python train.py --arch="jasper" --model="sound classifier" --input="log_mel" --spec_augment=true --win_length=512 --norm="batchnorm" --kernel_size=7 --max_precond_dim=512 --batch_size=64 --lr_schedule="poly" --warmup_steps=1130
Rows from block 12, named by matrix and row number. Rows with one number belong to one channel. Each number is 50 + 15 x the weight over the matrix's rms, rounded and kept within 0 to 99. All counts start at 0.
# convs0: first width-7 conv, stride 2 (model.blocks.12.convs.0.weight, 96x96x7), inputs 72-95, a 7 kernel for each
# convs1: second width-7 conv (model.blocks.12.convs.1.weight, 96x96x7, transposed), outputs 72-95, a 7 kernel for each
convs0.56:59 57 58 61 69 50 31 51 44 77 01 41 83 71 65 59 50 37 54 44 51 33 53 69 64 44 41 82 65 42 37 61 64 63 54 42 68 65 41 43 45 29 28 31 37 42 37 57 62 57 44 44 57 63 57 30 53 54 39 50 60 59 89 31 36 77 24 27 36 51 70 45 50 51 19 36 42 84 76 40 42 46 58 20 71 63 55 39 30 55 61 40 44 50 40 67 50 53 81 43 85 21 17 68 35 66 51 27 31 64 66 35 43 58 62 57 51 62 66 65 48 26 30 67 52 32 48 68 60 51 57 32 55 37 72 52 39 73 37 55 67 12 82 68 22 36 56 37 29 64 71 39 57 40 38 23 16 31 55 45 48 58 65 75 58 53 58 50
convs1.56:66 57 53 72 57 31 50 53 24 67 35 47 81 48 28 54 06 46 32 50 40 56 60 61 51 37 24 40 54 45 35 61 34 19 53 15 51 36 69 67 47 48 43 36 35 41 52 37 36 53 38 68 42 47 60 10 30 27 47 26 44 31 32 45 78 36 51 68 45 54 50 26 74 49 64 53 60 54 50 52 49 45 53 54 72 58 49 36 20 45 35 66 66 52 54 66 31 55 62 73 48 60 35 55 35 45 31 71 87 99 59 56 44 46 38 38 47 63 53 48 35 73 60 82 71 53 38 42 60 38 44 54 44 47 46 05 70 75 25 70 33 56 32 29 42 69 63 81 55 52 44 80 55 56 59 48 81 73 31 36 61 44 46 27 36 39 49 45
convs0.57:45 30 40 40 55 49 46 75 38 68 58 95 76 65 69 57 48 19 50 46 47 50 50 88 41 87 46 47 67 61 47 56 52 65 61 61 41 61 65 49 41 43 42 24 64 35 63 42 36 42 65 55 45 47 66 46 29 43 32 51 75 32 18 48 35 54 55 68 59 90 33 61 38 36 32 36 48 22 55 46 51 34 37 65 23 39 62 42 71 61 57 72 49 69 64 48 63 30 44 49 46 45 65 32 75 48 40 40 46 62 34 46 59 41 50 58 54 55 63 42 17 16 39 12 47 29 37 35 34 49 44 14 46 49 48 62 54 62 47 54 48 47 07 13 68 60 75 56 56 50 51 63 48 49 59 50 44 47 79 57 10 35 39 52 50 51 77 50
convs1.57:64 49 64 46 53 82 54 24 28 47 15 57 41 51 42 16 60 62 49 74 41 45 30 53 57 43 75 44 51 68 58 39 52 54 37 43 78 39 52 65 50 44 66 58 69 65 55 33 70 60 50 17 52 11 62 42 52 40 57 94 49 47 43 30 14 73 68 33 78 69 72 55 72 48 29 54 35 66 43 68 36 37 32 20 33 65 44 62 52 43 83 36 41 47 23 40 29 67 59 26 69 62 40 52 61 53 62 24 64 41 47 37 59 53 61 26 38 53 48 35 64 43 77 48 52 58 59 81 61 56 44 73 42 60 44 60 58 38 23 45 44 38 50 44 61 67 50 17 61 36 38 41 57 44 32 56 49 46 74 54 58 47 49 36 62 41 43 51
convs0.58:49 47 58 61 54 70 61 54 55 42 38 44 48 31 44 39 43 71 47 26 53 71 28 61 33 34 81 07 54 43 47 64 41 49 13 48 45 44 52 50 48 28 68 59 68 51 44 41 79 54 55 58 51 47 34 59 55 41 40 54 79 12 27 48 67 22 65 71 64 55 18 68 63 21 39 51 99 36 21 72 68 34 55 69 53 73 74 28 34 54 81 69 17 36 65 64 40 40 48 58 61 62 39 36 68 49 18 36 51 62 40 44 66 43 26 45 19 46 50 75 66 38 44 64 69 43 36 50 55 42 46 47 61 27 40 38 37 17 41 42 14 57 40 78 55 43 52 38 41 67 63 53 32 30 58 67 83 24 05 56 54 35 82 50 48 50 36 27
convs1.58:63 51 47 75 38 45 58 50 72 55 51 15 74 70 55 59 70 26 30 24 56 59 77 48 70 60 45 18 81 42 40 84 82 33 44 52 46 33 39 35 41 30 23 74 61 42 70 71 39 48 45 25 61 36 35 45 64 47 57 53 43 49 61 68 60 19 66 42 33 49 52 52 45 24 44 41 37 56 82 40 37 50 38 34 43 36 58 55 43 30 67 44 27 39 36 56 52 47 62 59 49 71 48 42 55 51 43 37 65 65 58 37 62 87 73 41 70 43 67 87 73 37 63 18 52 46 62 32 32 59 50 41 56 49 69 57 24 68 19 54 40 53 55 54 31 49 41 46 55 40 66 65 47 55 43 57 52 46 64 45 47 55 50 83 70 71 55 62
convs0.59:50 52 44 38 25 44 33 35 65 91 40 31 42 78 53 30 57 35 61 61 71 34 57 30 17 64 61 53 50 64 43 54 59 50 54 50 71 73 40 61 42 46 57 30 43 34 58 74 48 62 67 57 51 62 35 39 56 46 50 58 83 66 58 83 42 58 59 43 57 72 38 49 59 25 72 63 47 55 52 37 51 37 32 40 49 34 60 56 31 42 64 60 24 33 40 63 44 62 36 57 80 41 64 65 77 48 29 51 47 67 60 93 55 54 86 49 42 59 61 61 62 42 42 54 44 42 34 48 59 66 63 53 55 53 52 71 71 57 44 55 39 33 38 67 40 43 55 59 58 28 46 32 53 38 27 43 77 63 71 25 34 60 52 39 65 56 43 33
convs1.59:34 42 32 77 46 48 36 18 18 42 37 33 32 30 48 45 64 69 55 68 42 58 65 63 43 69 75 40 67 49 20 66 61 56 47 49 40 45 35 70 49 66 47 69 67 69 62 36 36 38 65 44 39 37 24 38 47 49 67 30 45 34 35 55 58 41 63 35 73 30 60 44 28 18 55 50 67 72 74 22 20 45 41 71 42 70 42 65 60 54 48 36 49 77 32 23 60 54 75 46 34 42 64 41 80 51 36 52 60 40 46 61 53 50 44 20 48 46 30 42 45 49 34 45 50 50 75 75 44 53 61 37 70 80 65 53 57 31 63 49 53 45 65 61 55 56 43 46 81 25 61 72 40 57 59 48 32 34 54 63 24 57 31 29 72 35 55 33
convs0.60:52 45 46 57 49 50 55 48 40 48 66 67 49 41 60 41 36 36 53 60 50 71 51 33 50 62 45 33 31 61 43 50 51 28 39 74 66 74 62 73 48 39 57 41 64 37 49 46 22 50 35 47 39 75 53 41 35 57 46 53 41 31 59 46 63 78 52 37 46 55 59 55 60 49 60 44 58 42 48 51 36 49 49 41 28 56 50 61 43 72 57 42 53 60 43 52 75 62 47 54 31 32 41 47 51 32 40 36 42 62 62 43 62 44 44 34 51 55 59 33 46 53 65 66 62 40 55 48 58 66 60 56 51 38 38 52 34 53 53 56 35 59 51 51 55 58 35 54 69 69 42 65 49 65 56 27 55 41 52 55 50 26 47 42 42 57 54 47
convs1.60:44 48 39 55 38 66 39 65 69 69 75 34 56 67 51 37 28 59 45 52 59 36 50 24 40 61 39 29 63 54 44 67 60 44 37 53 58 57 23 31 18 55 53 26 48 61 51 38 46 44 57 58 09 22 41 52 71 39 55 61 42 47 24 39 36 37 42 47 56 51 74 70 55 54 29 60 55 40 53 34 47 46 32 20 73 64 45 45 69 39 46 71 32 61 51 48 65 50 60 50 50 78 63 48 58 51 43 54 39 56 59 42 35 42 32 51 61 40 30 62 70 83 69 72 49 46 72 54 55 46 32 40 41 59 44 62 52 57 60 40 68 50 35 31 60 48 98 63 71 59 49 58 44 62 42 67 59 73 60 33 46 48 51 74 76 44 59 59
convs0.61:59 53 66 28 66 51 48 46 52 67 75 47 47 45 60 55 65 68 62 86 44 46 63 31 30 51 59 41 37 53 38 49 52 41 33 68 58 59 42 31 39 73 61 56 60 32 57 50 54 53 48 24 49 33 22 37 57 50 36 63 51 48 70 74 62 47 38 58 55 40 54 63 56 51 71 80 30 54 51 59 47 42 33 38 82 30 59 67 56 58 80 36 57 44 72 36 56 39 49 44 40 32 25 44 21 20 44 28 54 37 31 70 62 42 56 26 41 38 42 32 41 34 53 61 57 44 32 34 50 55 32 39 54 45 43 32 44 54 16 69 57 44 67 40 41 49 75 52 69 51 65 42 50 45 61 58 77 61 39 60 38 80 30 39 40 38 60 50
convs1.61:41 54 48 64 50 57 53 57 66 13 56 75 54 82 49 74 46 52 36 49 24 50 44 72 54 53 59 58 62 11 53 55 69 47 40 52 43 11 49 36 32 58 67 65 67 69 56 40 50 57 46 74 52 40 56 54 41 42 48 40 60 63 64 51 37 41 50 55 51 41 74 51 58 51 48 46 39 61 49 29 50 48 67 37 44 62 47 78 55 44 47 51 45 48 36 51 46 63 52 46 52 54 68 61 47 37 49 49 52 39 40 45 65 57 64 17 48 60 43 57 64 49 51 34 47 73 57 63 56 26 44 31 26 46 49 51 38 45 60 55 62 65 43 54 69 31 70 52 31 48 51 62 42 30 66 48 40 48 49 47 64 44 45 55 48 39 59 66
convs0.62:43 25 20 46 28 27 67 43 55 55 50 42 48 75 48 47 37 36 52 53 76 43 68 31 42 74 57 35 57 57 34 38 66 43 41 62 61 53 66 53 61 44 45 47 67 45 52 51 27 34 37 43 51 59 42 49 59 51 54 38 41 78 63 62 54 41 36 38 48 44 88 90 68 57 41 41 00 54 41 35 35 03 46 79 51 19 45 64 48 75 64 48 30 32 33 54 69 35 50 47 60 79 61 54 66 28 59 63 48 37 59 61 37 41 39 52 45 54 44 42 42 36 21 18 34 38 12 34 37 33 69 54 62 37 57 56 48 46 49 60 61 36 71 52 62 36 27 60 30 66 48 00 65 45 53 72 58 61 38 31 44 58 47 50 53 71 64 32
convs1.62:65 48 44 29 50 58 69 42 49 59 53 50 48 37 70 69 52 50 54 41 32 49 48 53 33 53 45 24 54 30 41 29 54 66 47 58 73 38 13 81 57 48 55 24 47 72 54 77 54 48 22 35 40 41 42 81 48 42 45 55 45 78 61 59 26 48 55 44 68 39 48 31 63 62 49 67 41 29 43 71 69 48 51 43 70 65 72 52 55 60 60 50 60 43 52 39 64 45 79 58 36 73 63 48 58 66 58 39 40 36 36 54 60 87 59 47 55 75 46 12 53 74 69 57 39 56 60 46 49 43 47 30 27 52 43 56 48 58 40 27 51 43 65 55 52 61 54 34 70 71 57 47 70 21 49 34 31 76 40 55 27 49 45 29 51 45 50 40
convs0.63:77 49 16 25 45 62 49 56 57 64 57 46 59 52 51 22 55 70 71 52 74 39 54 63 34 25 34 99 55 48 51 39 52 63 71 43 63 65 34 44 60 63 63 73 53 18 68 58 31 56 79 46 72 40 49 39 37 22 53 41 34 80 69 35 53 33 31 67 75 49 72 65 55 28 56 43 35 38 54 62 69 61 69 48 57 57 32 44 64 65 39 66 66 69 51 66 34 54 80 28 35 35 36 42 82 43 41 60 46 43 63 46 47 62 50 58 48 56 64 49 45 52 72 36 50 59 51 56 50 40 48 54 30 32 55 60 58 52 46 36 32 43 63 48 66 47 40 51 36 57 76 57 60 44 31 58 48 67 55 28 59 40 15 65 66 48 44 26
convs1.63:56 40 36 34 41 48 47 53 72 47 65 49 42 52 45 50 38 38 46 57 50 34 46 54 38 59 64 38 63 76 43 52 60 38 62 41 56 54 28 65 22 43 40 50 45 57 29 42 42 44 16 60 51 77 63 57 36 47 57 51 46 44 74 73 43 60 68 66 42 56 51 61 53 76 40 59 58 33 42 62 71 52 45 36 32 47 44 36 61 49 47 60 55 38 66 59 53 53 29 33 51 51 55 36 56 68 45 61 28 96 56 66 40 31 82 62 74 50 49 45 61 61 26 53 63 60 39 58 44 71 65 50 47 52 60 50 48 25 49 54 24 56 57 38 35 70 42 72 68 47 32 51 42 18 60 53 36 39 18 45 54 63 45 24 45 38 46 71
convs0.64:66 53 40 31 35 81 71 35 58 72 57 40 23 49 56 47 62 73 56 49 39 82 47 41 41 21 35 46 54 46 32 74 65 58 46 59 69 37 62 52 29 11 45 70 61 42 55 38 34 42 31 62 57 39 38 33 59 53 32 85 82 32 52 32 45 46 54 58 43 54 17 00 49 54 45 57 58 43 42 36 51 48 62 52 39 39 59 37 58 86 22 47 38 58 54 62 73 47 18 66 41 52 48 55 47 66 29 56 48 64 41 67 40 43 42 60 85 59 39 36 51 56 36 38 58 29 36 11 47 80 68 58 53 42 57 54 42 51 35 64 61 43 57 63 52 46 34 78 51 46 70 56 54 28 56 56 52 71 74 53 74 38 40 29 61 54 73 74
convs1.64:65 49 68 58 34 35 57 56 34 55 37 53 61 64 61 34 28 40 38 31 64 68 42 36 26 34 33 12 64 47 42 68 51 53 39 55 67 41 51 70 41 73 48 55 47 55 51 57 33 66 51 49 40 56 44 55 62 33 52 67 78 70 71 43 58 70 55 37 44 49 39 15 48 50 46 29 14 46 48 53 57 49 51 37 64 33 60 70 62 35 53 64 42 45 66 50 52 45 26 24 55 56 33 55 62 56 56 41 69 47 40 50 67 67 56 40 20 13 37 55 70 32 62 69 51 48 41 62 55 60 48 47 42 43 27 69 69 79 57 54 79 43 39 49 34 45 50 67 43 38 04 39 52 29 54 44 52 44 39 43 36 47 67 44 38 43 29 38
convs0.65:65 41 44 52 42 49 48 44 32 16 42 68 71 47 81 58 37 45 39 51 53 56 42 16 37 47 42 66 47 54 53 67 90 66 44 58 57 48 61 61 55 48 50 36 42 44 90 63 17 63 67 69 37 12 69 78 51 48 63 58 38 69 52 09 49 55 35 37 64 57 42 34 52 47 40 22 39 52 46 50 80 63 76 50 36 46 54 78 22 23 67 31 47 31 45 44 18 72 37 55 54 39 28 47 38 55 51 16 58 42 56 87 25 40 45 66 47 41 45 50 53 61 72 53 42 43 46 62 60 52 47 30 40 57 48 52 57 63 27 43 72 65 38 44 65 47 60 68 84 31 17 36 75 44 60 71 39 48 56 76 30 26 41 40 49 36 47 41
convs1.65:58 68 47 61 53 26 62 73 48 65 61 29 64 62 60 33 65 60 38 65 42 50 32 44 59 51 46 65 71 58 34 53 62 60 51 69 51 44 25 49 77 36 63 10 89 55 62 30 72 73 40 64 83 46 49 35 24 44 47 33 48 58 52 56 68 42 33 64 60 27 37 48 33 47 44 67 54 57 48 55 28 55 32 24 46 42 43 69 62 53 35 57 31 56 70 77 67 72 58 40 29 51 83 42 32 71 40 37 46 53 49 36 43 50 33 54 36 43 58 38 46 53 51 59 42 45 22 64 62 35 18 31 22 48 43 18 30 54 60 53 41 54 20 43 61 66 38 32 51 16 46 42 65 38 81 19 61 58 51 79 42 45 66 67 43 66 55 63
convs0.66:54 58 53 59 52 48 51 44 17 28 43 35 66 37 55 25 15 37 42 54 61 47 51 35 42 46 42 46 41 58 42 33 32 49 59 72 51 36 55 47 42 58 42 30 63 40 43 33 72 54 47 33 31 40 72 60 40 51 45 50 58 68 41 73 92 44 75 66 54 21 41 52 59 54 40 27 60 43 41 34 37 52 59 54 83 55 58 54 48 57 19 15 55 44 26 40 43 67 52 33 33 62 52 40 40 57 76 66 52 48 53 60 41 51 51 08 42 45 49 42 23 17 53 56 63 50 75 61 82 57 37 32 22 49 60 54 60 73 68 48 68 67 36 60 44 53 65 41 55 40 23 60 59 50 50 76 65 62 72 48 80 30 37 47 60 51 38 52
convs1.66:54 64 46 23 64 91 76 46 65 56 47 57 44 44 35 51 26 14 36 55 46 51 30 56 60 51 48 36 52 35 54 59 79 67 82 40 62 58 44 50 74 43 28 40 58 63 63 71 37 59 56 65 72 41 48 40 42 48 41 05 60 63 51 74 73 65 51 55 48 63 48 44 53 62 54 69 53 48 48 46 38 31 55 54 68 43 58 15 60 62 57 39 63 38 51 44 54 48 66 55 54 33 56 48 63 49 54 55 67 60 72 66 36 36 50 50 54 42 43 66 66 42 61 41 64 45 48 34 31 77 64 33 36 21 46 62 46 59 32 30 67 74 76 43 67 41 64 46 39 41 50 58 49 53 64 27 60 59 49 76 64 50 62 38 30 56 46 48
convs0.67:52 51 51 32 25 70 91 51 49 43 51 35 34 51 52 39 64 57 38 46 55 50 38 66 64 34 44 61 22 38 53 79 44 40 78 71 15 31 39 79 46 47 34 58 64 57 39 50 61 42 57 70 46 62 27 43 66 18 34 39 59 47 27 65 72 62 54 75 61 56 43 29 64 67 31 24 38 45 58 67 34 74 50 75 55 66 65 63 21 27 61 58 58 58 59 60 62 45 53 33 80 51 67 40 99 68 50 57 37 54 65 73 45 28 45 43 52 70 36 36 43 34 47 34 32 53 41 51 50 42 33 52 35 43 59 40 36 34 64 34 30 13 42 64 62 54 41 30 16 40 65 18 47 47 46 32 47 29 69 67 34 73 69 67 51 55 34 58
convs1.67:45 74 64 67 89 51 44 45 67 38 33 67 50 55 39 38 52 56 59 63 44 60 64 44 30 54 48 64 73 68 64 55 74 58 41 44 99 24 57 45 66 35 48 57 28 37 74 46 31 41 21 65 53 43 62 39 41 18 40 64 80 54 80 46 39 33 31 56 40 77 57 60 69 45 51 53 36 43 40 37 49 30 15 42 48 59 66 64 60 43 25 31 56 39 45 54 37 61 37 57 35 42 42 32 57 53 29 55 30 67 58 40 45 65 54 52 44 53 51 53 43 22 38 59 39 65 72 47 80 58 55 37 72 70 59 46 58 48 51 09 31 55 49 45 61 36 08 53 69 53 62 51 52 42 77 67 76 51 38 51 58 49 48 68 50 68 56 60
convs0.68:47 63 49 45 43 62 62 46 65 70 52 73 54 66 61 42 32 54 44 43 82 40 43 37 67 73 45 29 55 48 22 38 69 50 35 56 54 27 34 18 28 45 77 27 34 68 44 45 36 69 37 65 51 52 51 51 52 23 30 60 62 53 67 42 44 43 76 36 55 40 65 46 49 31 64 61 39 55 32 27 39 61 53 65 55 46 45 45 50 66 74 67 62 65 40 49 42 41 63 53 73 47 51 65 53 34 22 36 52 82 53 45 36 35 43 46 37 29 45 38 62 46 39 27 44 49 57 49 33 42 55 54 49 29 36 26 38 60 37 55 69 62 30 36 67 67 78 55 40 49 65 36 57 90 82 46 28 38 70 41 48 79 37 44 30 49 54 89
convs1.68:41 45 41 53 41 61 56 54 28 39 15 45 34 29 53 46 36 57 46 56 28 60 36 62 68 16 37 21 45 28 37 50 40 64 38 41 42 47 51 25 84 26 67 68 45 54 59 28 46 28 34 58 84 60 60 50 46 33 72 35 57 37 62 59 39 76 79 66 13 47 72 52 42 43 34 43 68 71 42 30 33 47 41 61 43 49 44 60 35 54 57 28 56 29 51 51 42 63 62 51 38 55 42 38 37 41 52 67 64 67 73 53 54 69 75 89 43 37 35 34 60 51 48 59 43 75 43 30 61 60 56 70 48 51 51 58 37 57 64 32 47 61 50 51 44 51 24 19 35 49 28 05 47 44 36 35 45 44 32 18 70 48 36 69 60 24 71 64
convs0.69:43 63 39 30 39 58 75 58 41 47 16 16 45 41 51 48 43 39 63 38 34 60 72 48 47 57 48 01 45 52 30 60 57 34 57 30 36 34 71 87 53 44 57 46 24 36 64 70 61 57 55 52 44 26 52 42 58 37 29 48 82 50 58 48 73 54 58 56 38 44 39 48 58 34 44 29 59 42 57 62 54 57 62 69 52 32 38 52 59 44 61 45 48 86 59 47 53 67 46 50 33 48 44 69 51 59 42 31 35 56 37 29 40 47 63 40 44 42 47 49 39 44 25 18 21 14 52 44 65 57 51 47 49 41 43 57 39 59 61 35 39 48 47 68 40 56 84 57 68 49 26 28 47 50 15 10 20 37 53 46 64 54 28 47 60 19 36 17
convs1.69:51 61 17 63 19 71 61 66 62 48 54 65 33 65 50 54 63 52 26 46 60 52 42 47 57 56 67 25 85 49 49 37 77 47 87 59 57 48 64 53 71 24 19 30 28 62 43 64 60 46 75 65 44 53 60 56 51 47 52 54 57 73 73 52 47 20 69 31 41 69 41 73 50 67 60 68 60 16 58 71 67 70 61 53 41 49 17 59 34 53 48 71 36 46 43 52 46 44 87 17 32 45 34 46 50 44 74 16 49 49 57 65 53 40 46 73 68 63 75 38 49 67 54 27 42 54 71 48 58 38 59 03 56 47 65 40 52 25 37 51 88 62 35 38 39 45 38 21 54 74 37 46 47 52 54 72 51 63 69 69 51 63 50 71 74 70 70 48
convs0.70:73 28 23 01 38 53 39 47 55 47 41 39 21 54 28 40 71 46 27 67 30 31 63 37 59 68 55 63 48 55 00 43 29 45 50 61 32 43 61 32 41 43 38 76 72 30 45 40 53 65 56 43 61 59 50 41 30 68 65 50 60 55 26 12 35 39 57 64 58 61 68 51 80 32 28 45 53 63 45 35 49 60 70 51 64 32 55 47 47 62 40 59 50 46 44 47 68 53 39 58 34 46 35 47 47 67 74 47 51 36 38 51 46 53 54 48 50 33 60 92 87 88 63 63 53 25 28 44 49 52 56 83 61 57 32 51 51 72 35 53 55 63 27 54 47 59 25 30 41 32 49 48 61 47 49 54 71 43 52 50 76 41 46 32 56 52 35 49
convs1.70:69 25 33 36 51 44 66 30 48 03 29 57 88 67 67 46 59 39 37 60 51 57 37 57 44 35 66 59 19 33 46 56 31 54 70 54 55 51 30 33 58 47 49 27 62 43 35 34 63 70 45 67 53 53 60 72 46 72 53 78 66 42 36 51 53 64 65 38 48 49 52 59 41 69 50 34 42 41 49 47 58 54 48 34 68 30 19 48 63 67 30 46 24 21 50 66 86 55 24 28 25 64 43 44 35 42 38 54 67 58 75 56 39 40 63 54 97 63 41 45 33 51 59 69 14 48 18 40 31 56 72 59 59 56 48 61 44 60 31 65 77 31 00 44 53 49 48 64 99 61 50 43 53 55 54 52 65 31 63 46 19 58 70 54 77 28 55 71
convs0.71:76 69 54 64 62 63 38 58 40 54 61 67 44 61 29 30 33 17 32 54 67 71 61 32 42 46 31 32 44 34 59 57 56 62 37 39 57 57 46 70 43 60 58 30 53 45 28 72 74 54 56 58 38 61 70 64 18 33 39 28 47 22 77 84 80 65 58 44 41 25 36 55 47 36 89 42 46 50 63 62 53 49 56 41 46 33 20 33 45 54 58 50 48 57 42 63 39 56 63 41 65 42 38 60 41 72 23 42 57 43 37 30 59 34 34 69 53 49 36 54 29 26 29 43 37 29 42 57 53 34 44 61 44 50 33 36 22 47 55 63 54 69 65 60 38 46 44 76 58 48 57 24 39 40 30 34 33 40 71 48 75 38 45 41 60 64 59 48
convs1.71:46 37 65 40 60 41 45 49 67 55 58 28 36 53 56 63 62 69 33 41 55 84 65 54 48 57 43 52 78 60 56 47 62 37 64 55 54 55 62 62 45 39 58 42 41 69 31 46 61 56 41 63 44 35 32 42 52 46 45 45 22 31 53 44 61 49 49 62 45 36 34 55 36 62 52 60 64 27 51 67 58 56 59 36 39 51 44 62 50 46 66 47 61 57 45 69 67 57 79 49 53 55 74 60 34 32 57 56 54 94 64 36 63 59 24 35 68 36 54 44 54 48 63 51 39 51 38 46 56 63 54 72 41 47 67 62 55 54 78 67 43 36 31 52 52 71 62 56 68 68 42 44 43 46 53 82 44 53 38 43 49 28 55 53 48 51 49 65
convs0.72:55 81 32 33 26 28 50 37 08 65 61 38 70 25 69 56 61 38 47 69 50 67 68 37 14 70 56 38 38 43 53 25 50 57 52 38 50 41 58 61 44 35 54 33 60 44 59 43 41 46 32 52 45 59 49 51 34 59 48 55 57 41 49 38 54 43 74 27 29 55 35 62 80 57 63 70 28 38 54 43 53 69 58 33 47 65 46 32 35 60 64 45 45 31 38 48 51 50 69 23 68 37 29 72 43 58 43 42 36 55 40 58 26 80 50 84 65 43 31 84 63 35 55 50 68 34 55 47 33 32 32 55 68 45 65 41 40 71 62 43 53 45 78 71 61 74 95 29 37 41 47 56 44 52 65 30 62 55 52 39 31 50 52 46 57 49 58 48
convs1.72:41 39 38 20 64 79 59 68 59 41 55 50 49 57 57 58 86 56 47 44 31 67 45 38 36 51 58 43 79 59 00 38 39 55 54 43 51 44 66 36 34 68 43 91 14 41 68 52 42 42 45 62 70 44 71 41 36 35 74 62 68 57 81 37 34 44 63 67 47 36 48 49 65 39 63 51 47 48 67 52 66 36 37 42 55 42 56 53 59 36 21 40 62 48 40 45 46 63 55 50 46 49 52 62 63 80 46 45 69 48 51 42 67 60 61 31 41 71 53 60 61 79 38 64 55 25 56 66 81 23 53 31 42 44 80 87 28 64 33 66 32 42 67 38 40 51 35 17 36 39 66 50 53 42 58 45 61 08 66 78 51 65 46 56 64 42 40 57
convs0.73:58 71 35 54 59 59 41 45 66 72 58 54 45 46 54 55 39 47 25 40 30 55 64 58 58 57 71 29 59 52 28 39 56 28 50 59 58 52 53 42 55 62 39 53 41 52 51 37 41 55 49 49 41 58 51 46 54 59 25 44 55 54 36 48 24 23 49 40 40 73 42 66 56 36 50 29 85 55 60 60 42 44 40 59 36 39 33 60 57 52 34 10 38 53 62 57 54 45 49 66 74 60 60 34 46 32 38 60 73 83 74 80 62 28 53 44 22 52 34 62 58 52 47 53 34 48 58 57 54 42 52 43 57 62 51 41 56 22 53 58 34 63 32 31 83 59 43 40 38 55 52 43 61 37 76 46 43 41 38 48 31 50 55 83 43 45 39 43
convs1.73:52 43 55 49 45 71 43 40 46 37 26 51 65 62 17 34 51 57 49 48 63 62 47 55 63 54 68 68 40 18 32 61 85 73 63 51 44 42 31 42 52 64 72 39 63 62 28 49 64 50 76 48 50 39 61 62 30 49 10 45 17 40 44 67 65 47 46 71 48 67 57 53 21 47 31 42 37 57 67 61 48 38 43 35 04 14 55 30 40 57 69 62 61 62 70 63 61 44 84 53 46 51 48 26 50 91 53 37 48 61 47 31 49 29 16 62 54 45 59 47 57 47 67 45 65 53 53 62 65 44 56 56 28 39 69 51 56 47 48 53 49 57 75 55 64 28 35 46 66 49 67 59 69 38 73 27 44 52 59 52 49 27 50 39 47 53 55 74
convs0.74:92 41 61 42 55 40 51 59 38 57 45 44 71 54 53 83 61 65 54 62 76 24 37 54 77 76 54 74 50 48 83 43 02 36 49 28 24 43 69 69 47 59 55 09 69 47 71 26 23 41 32 62 65 36 51 45 39 52 30 47 22 57 99 34 52 73 58 20 41 47 48 53 64 42 69 43 37 52 71 63 62 67 49 61 61 17 47 62 76 37 72 41 53 62 52 39 58 64 60 60 77 58 49 54 16 50 61 42 48 59 37 53 40 50 34 46 30 32 35 50 43 53 71 56 57 51 52 46 47 48 50 56 42 58 59 38 33 51 50 78 47 47 56 55 30 54 54 51 44 46 83 41 77 59 68 62 60 59 49 52 49 32 60 32 23 39 50 39
convs1.74:33 30 71 43 42 34 82 78 43 53 70 50 47 70 48 47 27 48 29 47 52 43 82 24 60 67 59 49 64 53 54 60 51 47 38 47 74 59 64 90 48 72 50 42 51 29 70 33 61 45 49 65 32 55 45 50 84 66 38 57 66 44 49 46 65 40 15 29 22 53 48 57 46 31 41 48 39 59 55 66 61 20 20 16 54 45 68 11 50 34 52 42 65 80 49 41 43 50 41 77 69 48 56 26 34 59 70 37 35 43 44 65 21 62 48 75 49 46 32 61 42 56 47 33 61 50 39 30 32 38 56 63 72 57 70 47 99 53 99 30 25 58 49 54 42 38 82 62 44 34 45 31 65 52 35 38 40 61 28 60 48 27 58 28 68 63 62 56
convs0.75:47 63 26 43 65 69 59 45 52 75 50 77 58 46 10 29 41 45 31 43 59 24 04 18 63 74 31 74 65 76 81 68 41 70 62 61 46 43 53 85 40 29 64 66 38 40 58 33 59 68 52 47 58 52 46 51 77 63 63 46 56 26 29 52 51 23 32 21 30 36 52 47 67 55 47 62 72 45 53 48 31 39 66 53 39 36 35 40 64 27 43 63 58 48 48 56 22 64 28 57 44 39 35 50 70 71 46 70 63 70 51 57 30 44 78 73 63 54 41 51 39 42 67 50 53 80 49 48 71 57 35 25 21 48 52 57 80 37 46 44 54 44 54 38 68 64 54 69 76 52 42 41 35 42 50 34 53 14 51 46 55 36 36 32 42 33 22 46
convs1.75:51 57 29 55 72 68 49 54 31 37 63 25 27 51 43 73 52 43 35 45 41 65 34 30 15 65 36 65 55 68 54 48 53 59 63 45 57 63 61 52 42 54 64 37 70 54 60 57 51 63 46 56 47 51 59 49 71 69 67 67 33 32 60 69 78 53 23 38 19 56 44 03 59 77 38 51 24 58 48 84 46 59 59 45 34 49 33 39 41 49 34 52 46 53 35 55 63 61 44 56 56 64 57 39 76 50 54 43 59 48 56 41 51 58 61 69 52 62 84 63 56 58 62 34 00 20 15 25 40 55 47 48 60 54 39 73 44 45 53 47 48 60 56 38 43 42 50 64 62 45 50 44 50 49 58 46 52 60 49 48 38 52 78 80 55 53 98 66
convs0.76:28 58 37 38 50 66 55 63 86 79 78 43 45 68 34 50 69 39 43 38 28 52 38 61 48 48 64 42 30 47 41 43 55 52 38 64 48 57 34 53 45 34 51 47 34 70 75 48 51 41 32 32 36 35 16 29 56 44 58 35 44 57 58 39 51 44 48 61 67 69 64 50 48 30 46 76 55 44 46 49 61 65 67 79 64 50 43 57 54 52 56 87 67 45 67 56 44 23 27 39 37 48 38 55 46 37 51 47 30 37 70 48 48 59 54 57 65 64 42 57 44 34 44 14 29 29 45 38 33 31 58 54 48 52 55 64 62 55 50 67 37 56 55 41 48 67 58 53 72 51 48 61 54 55 58 64 63 55 37 37 43 34 55 44 61 36 31 50
convs1.76:54 50 35 48 53 32 58 59 24 21 30 51 50 47 45 69 57 71 29 30 51 53 42 16 18 44 61 27 36 71 50 58 63 78 58 52 40 34 60 54 35 94 67 44 73 54 24 65 66 68 71 53 44 49 37 61 51 78 47 46 53 55 53 32 53 29 26 61 50 28 71 78 56 65 54 40 11 38 68 56 64 51 78 51 75 47 77 52 64 69 27 59 33 52 36 65 36 51 33 44 38 55 64 42 46 47 58 70 39 47 46 69 38 41 57 63 45 64 60 35 46 48 68 94 78 69 61 64 41 43 57 72 33 79 50 38 37 39 47 52 45 54 57 74 47 09 86 49 58 47 60 70 66 62 55 33 35 41 53 74 39 42 81 50 53 51 54 31